python train.py --train_examples=72500 --generator_attention=true --max_steps=5500 --warmup_steps=270
Rows from block 6 of the discriminator of a small GAN, named by matrix and row number. Rows with one number belong to one channel. Each number is 128 + 32 x the weight over its row's rms, rounded and kept within 0 to 255. All counts start at 0. Numbers have three digits each. After the name is the row's rms in percent of the matrix's.
After each channel's rows are labels from the 100 images, of 14976, where the channel reaches its highest value: "responds to" is what is common among them. Only what is clearly more common there than usual is listed. The data: Sentinel-2 satellite tiles (TerraMesh).
# convs0: first 3x3 conv (discriminator.blocks.6.convs.0.weight, 64x64x3x3, each kernel summed), inputs 0-63
# convs1: second 3x3 conv (discriminator.blocks.6.convs.1.weight, 64x64x3x3, transposed, each kernel summed), outputs 0-63

convs0.8 092:110119111076115105137086114098140134114138105153116255098096126129094136138143138096117075081072114112108088133175125047120149122107107083122136097104100110144115127126076146111141101094127116
convs1.8 112:128102101106125082155100124165115125140132177130166025139100100134122119107176103110086110132157125109123089108086112165206127089107132129130135123183165213135137124136151046133095144113097122
responds to: bare ground; main land cover: bare ground

convs0.47 103:169113111105087117099122128127151104140096109188122191114088133101147080168149118113104137111130143108147122116255146107105114089088141119107143136075088135124105101151145114100089166141180108
convs1.47 100:127122141138097162057105156143141113143138117211135058099080143138164162144122114141129113140113060092148110131029108128144121099155129118151156150197152148136116079094138126088107145181097111
responds to: main land cover: rangeland

convs0.43 140:109089085120136153144102092114143095112141086131124099104109139124155111149068147120122121089075120165114116109114095095191121110153125101140097115148102132132111043130082230087127194065105123
convs1.43 125:114124149142191159157110108137132110130104097139121148126167117122154147119150121129112140145169138147138132157163135133000156171115125116120131129127166135124130117155133000093142111137139154
responds to: snow or ice; main land cover: snow or ice

convs0.6 122:163122142151141131131156105112137145184107118116131073124132137114120174121131104086145143076081152224115024113092059135119140135109139113124080150084111117114085148102117130201095106134104140
convs1.6 106:131126155173147085108090172147140131186125120100139179081098137091114106140118129087145114126138168199143082142160171135183113113147100136148131166237156146113120114110096117204118147100129161
responds to: main land cover: water

convs0.40 081:131102158111074103105141099168127122090174169154077162121124177220138090100100157143105113155132114143114112106117108142123102092142104088098160131115151074097085145092083189053108112122081141
convs1.40 086:136114146115134108118100160196120105166164083073135111108093123062163097143135115157156135124089110160113058075113170134178118078156180094132128093119119063094107128134164121107054166113114124
responds to: main land cover: rangeland

convs0.29 133:104149100202153185123166170144125131136138105147132137122129157161123075199105151119088151094139129222117100127102141138236126122119139135137088104172175129131127101127133170114160171105135135
convs1.29 119:108092105202145255111099104131098083133141127154143108103113157148140127126166140097113159145118144181127122111159161146012130133146136126133134123114159117119131098146122107108116138144126117
responds to: snow or ice; main land cover: snow or ice

convs0.60 076:168136134107118124143130124135115140153123113125125100130157089123139204152203208113048056180104127107099078125129112138162124119149106134071100131159153075127123118112049092124097146152144117
convs1.60 097:142213163090128075205123140140105125137116121105142097121187123120094133144103114128087158126096109089149112191112136165084136053124149123140109167166078115200140072151144166110148114144120115
responds to: water; main land cover: water

convs0.34 118:116152137098125140194111132117116111119164084157158153142156150149137074162144106127121145107056135184159210134172164090166068138096129141137156119112093108089138165081072070086109100147134121
convs1.34 096:117095111151084154141129157139141135158136106097120116080122112167166137201165154092112134146126146164099166145067082122030151070149113144206137136095137137120146125130118213094125147108137112
responds to: snow or ice; main land cover: snow or ice

convs0.50 072:098140146134161118124127146104150133126113211138128126142102187132099135099130094113133145100106153131140141130113100135081162114118251133142193143099112092125151127094203167072149142140132195
convs1.50 089:089151129125157195142143119146151204160169061119145090111139113147105142104151106178166141089160138086091157082138158155157170113163086140130103143177147136115085121124173194080168131109109092
responds to: water; snow or ice; main land cover: water; flooded vegetation

convs0.61 124:142135201092110164105142107089108159135101118093137097068112112139193173089137138113174112131070122167124163118108136098074138111104125125209138098168104072134151097175092098131150072100113113
convs1.61 101:121121154057100153135116122128146149129181107080132134112122106074199158109158148122166112111163151163148157148161147151195118139142111089126107085111177125137064144090106174208151177084142121
responds to: crops; main land cover: crops

convs0.10 065:137131147107165120151067116164130108138146100161110115104081149095084096103224120106176113093121127126104181075073087140084109111073101136126068117095048113130108121108137126094157134133160140
convs1.10 096:153072084190118165138126104136085140105094114131147102137135162140107096130135185130156128129124136149150242107141142082127115100124124147117121153198138150137249117135134118137148098149121150
responds to: water; main land cover: water; clouds

convs0.42 069:116119090095084112180166082100140118081112121103132119085127096104158100140115107125180210081085144076114161185158129133117139081085129148134143047099109106135099135143126068103127080109104123
convs1.42 095:146081118130123113240078120154156129139116150086086148182139070142176144137136119200200104167173096127119100164145121092116123142151135111144134139153180121098135139102088156111108147162135095
responds to: clouds; main land cover: trees

convs0.59 124:111121152130116118194130089133127182125097061126107097136123119114087132095133185123111098091133113206140062113132086115075144160160156089130115176142089113100085126095218103119144130140107166
convs1.59 122:140143156180098107255132158071126143138166072102085141116108101120060118106130133108096121178137148192110079120129135116167136122131098126102123120156182113134095148128134160114120127137126166
responds to: crops; built area; main land cover: crops

convs0.0 081:152126110104139096130120039135172085092117133144098054141110109137130117177130130176141160144157086125110097092140140134117156130108128107137162119219071150113152100117221101112141143072110131
convs1.0 103:125113124111177046126082142117124156158168079127105166117119076121135147156130144032150141114130099126131087105186152141175113188126109114113123108064159121128129141147152143111054071105102130
responds to: clouds; main land cover: trees

convs0.49 080:092119087107123101069139169138164182101078104095098068101096095185128176105106094149092134156114096082110113106129088112082077127131087113098078104130102149095189141105109118075095135128093129
convs1.49 102:141127125128116057116143122105116143107126126096158208141128107079119125115129111146146140111159126102125142082134117101102193162174150108175112146121147074095000111147114112129149124114129143
responds to: crops; main land cover: crops

convs0.63 131:108148122140111123114128153136117142129180087159114110155148150179141099112138112120114097140094130138111082093144212123126111093149130131150166211182247106141112131112086132092084130124080093
convs1.63 110:147111121106101087110131114133145106123088137145099110125170127094119127111123112138120146107127123117140091120085129109170123108148151156176114142019000108122121117106123151126112148150136079
responds to: main land cover: rangeland

convs0.57 112:078128130105119087197146114092126111105138128172088201146111080093114120047113158087113155100134153087174160129141151077109146135163098090104104097096151148133071117139192133077123113104099137
convs1.57 093:154087116131137141188077161113147122136133144167154123095094092138119137088137095176086127203170144132078106106097191192162153100161123108101125131115136184191197136142136119090136151117115170
responds to: clouds

convs0.32 125:136089139117149196054127190150141126112144089091124147110156092140121132168164151149035129097079102117124136175117149099161105110142105123122113074141110185101155099145094147119116098064078153
convs1.32 104:124114096109141185094149042157126106134129165075109105119153129116175149099072127140119149165132155139135154168103161133044101142134119179096121164065131152133108140123117077076146181078092121
responds to: main land cover: water; snow or ice; main land cover: snow or ice

convs0.11 067:085088113134122110071093053088097148139086098143142153111098124139206144077130158106177136113152138118140099116103043185098129141136096086089136103143099126164130160095154072112165109122143105
convs1.11 097:140147117161173086066104098132085212129165120114163110185119116126115189142097133150131072114147106177136080128092170077149155213104131146121142120140167115162132098137155126144097154110083101
responds to: main land cover: crops

convs0.33 047:056118106115126200183146132147154143133135093124144170080163115073121115156083130092101123140164138115131150108122109087055173119135156105097134114152111134141132145223145168099118082106065125
convs1.33 091:138099142144098151173090096124174122065125136126087124112083089122104150183084179139236098140194115163115123101140100137170119114162165143148152097116170102123122124094100088123100156122086095
responds to: water; snow or ice; main land cover: water

convs0.1 110:154101088086124106099094106085137113099169080098138127158154094117101118120076113162121073100069115164136106171115132110097092165125110124159098109151117145097208116184059066086108124137097107
convs1.1 096:125103126156119108131101168124095125122133164096113147130152124141125118115148139082103141149146149145134133246144071127097176102107097122110105112053140204159068120146129180055143136092098119
responds to: main land cover: water

convs0.48 065:105104129181200108077127090053162167124117113107144110152086121101128099117182172124160168150167114113151064123152111142149136157088148120111157119124101108136096126155218125114193146121084118
convs1.48 108:074117132208162130113107102155100198186129126154146090137112135071054129160179103120119135098206113098136084128116091113132102137108110108110137149145110160147106142123223152129143110130134105
responds to: clouds; main land cover: trees; main land cover: water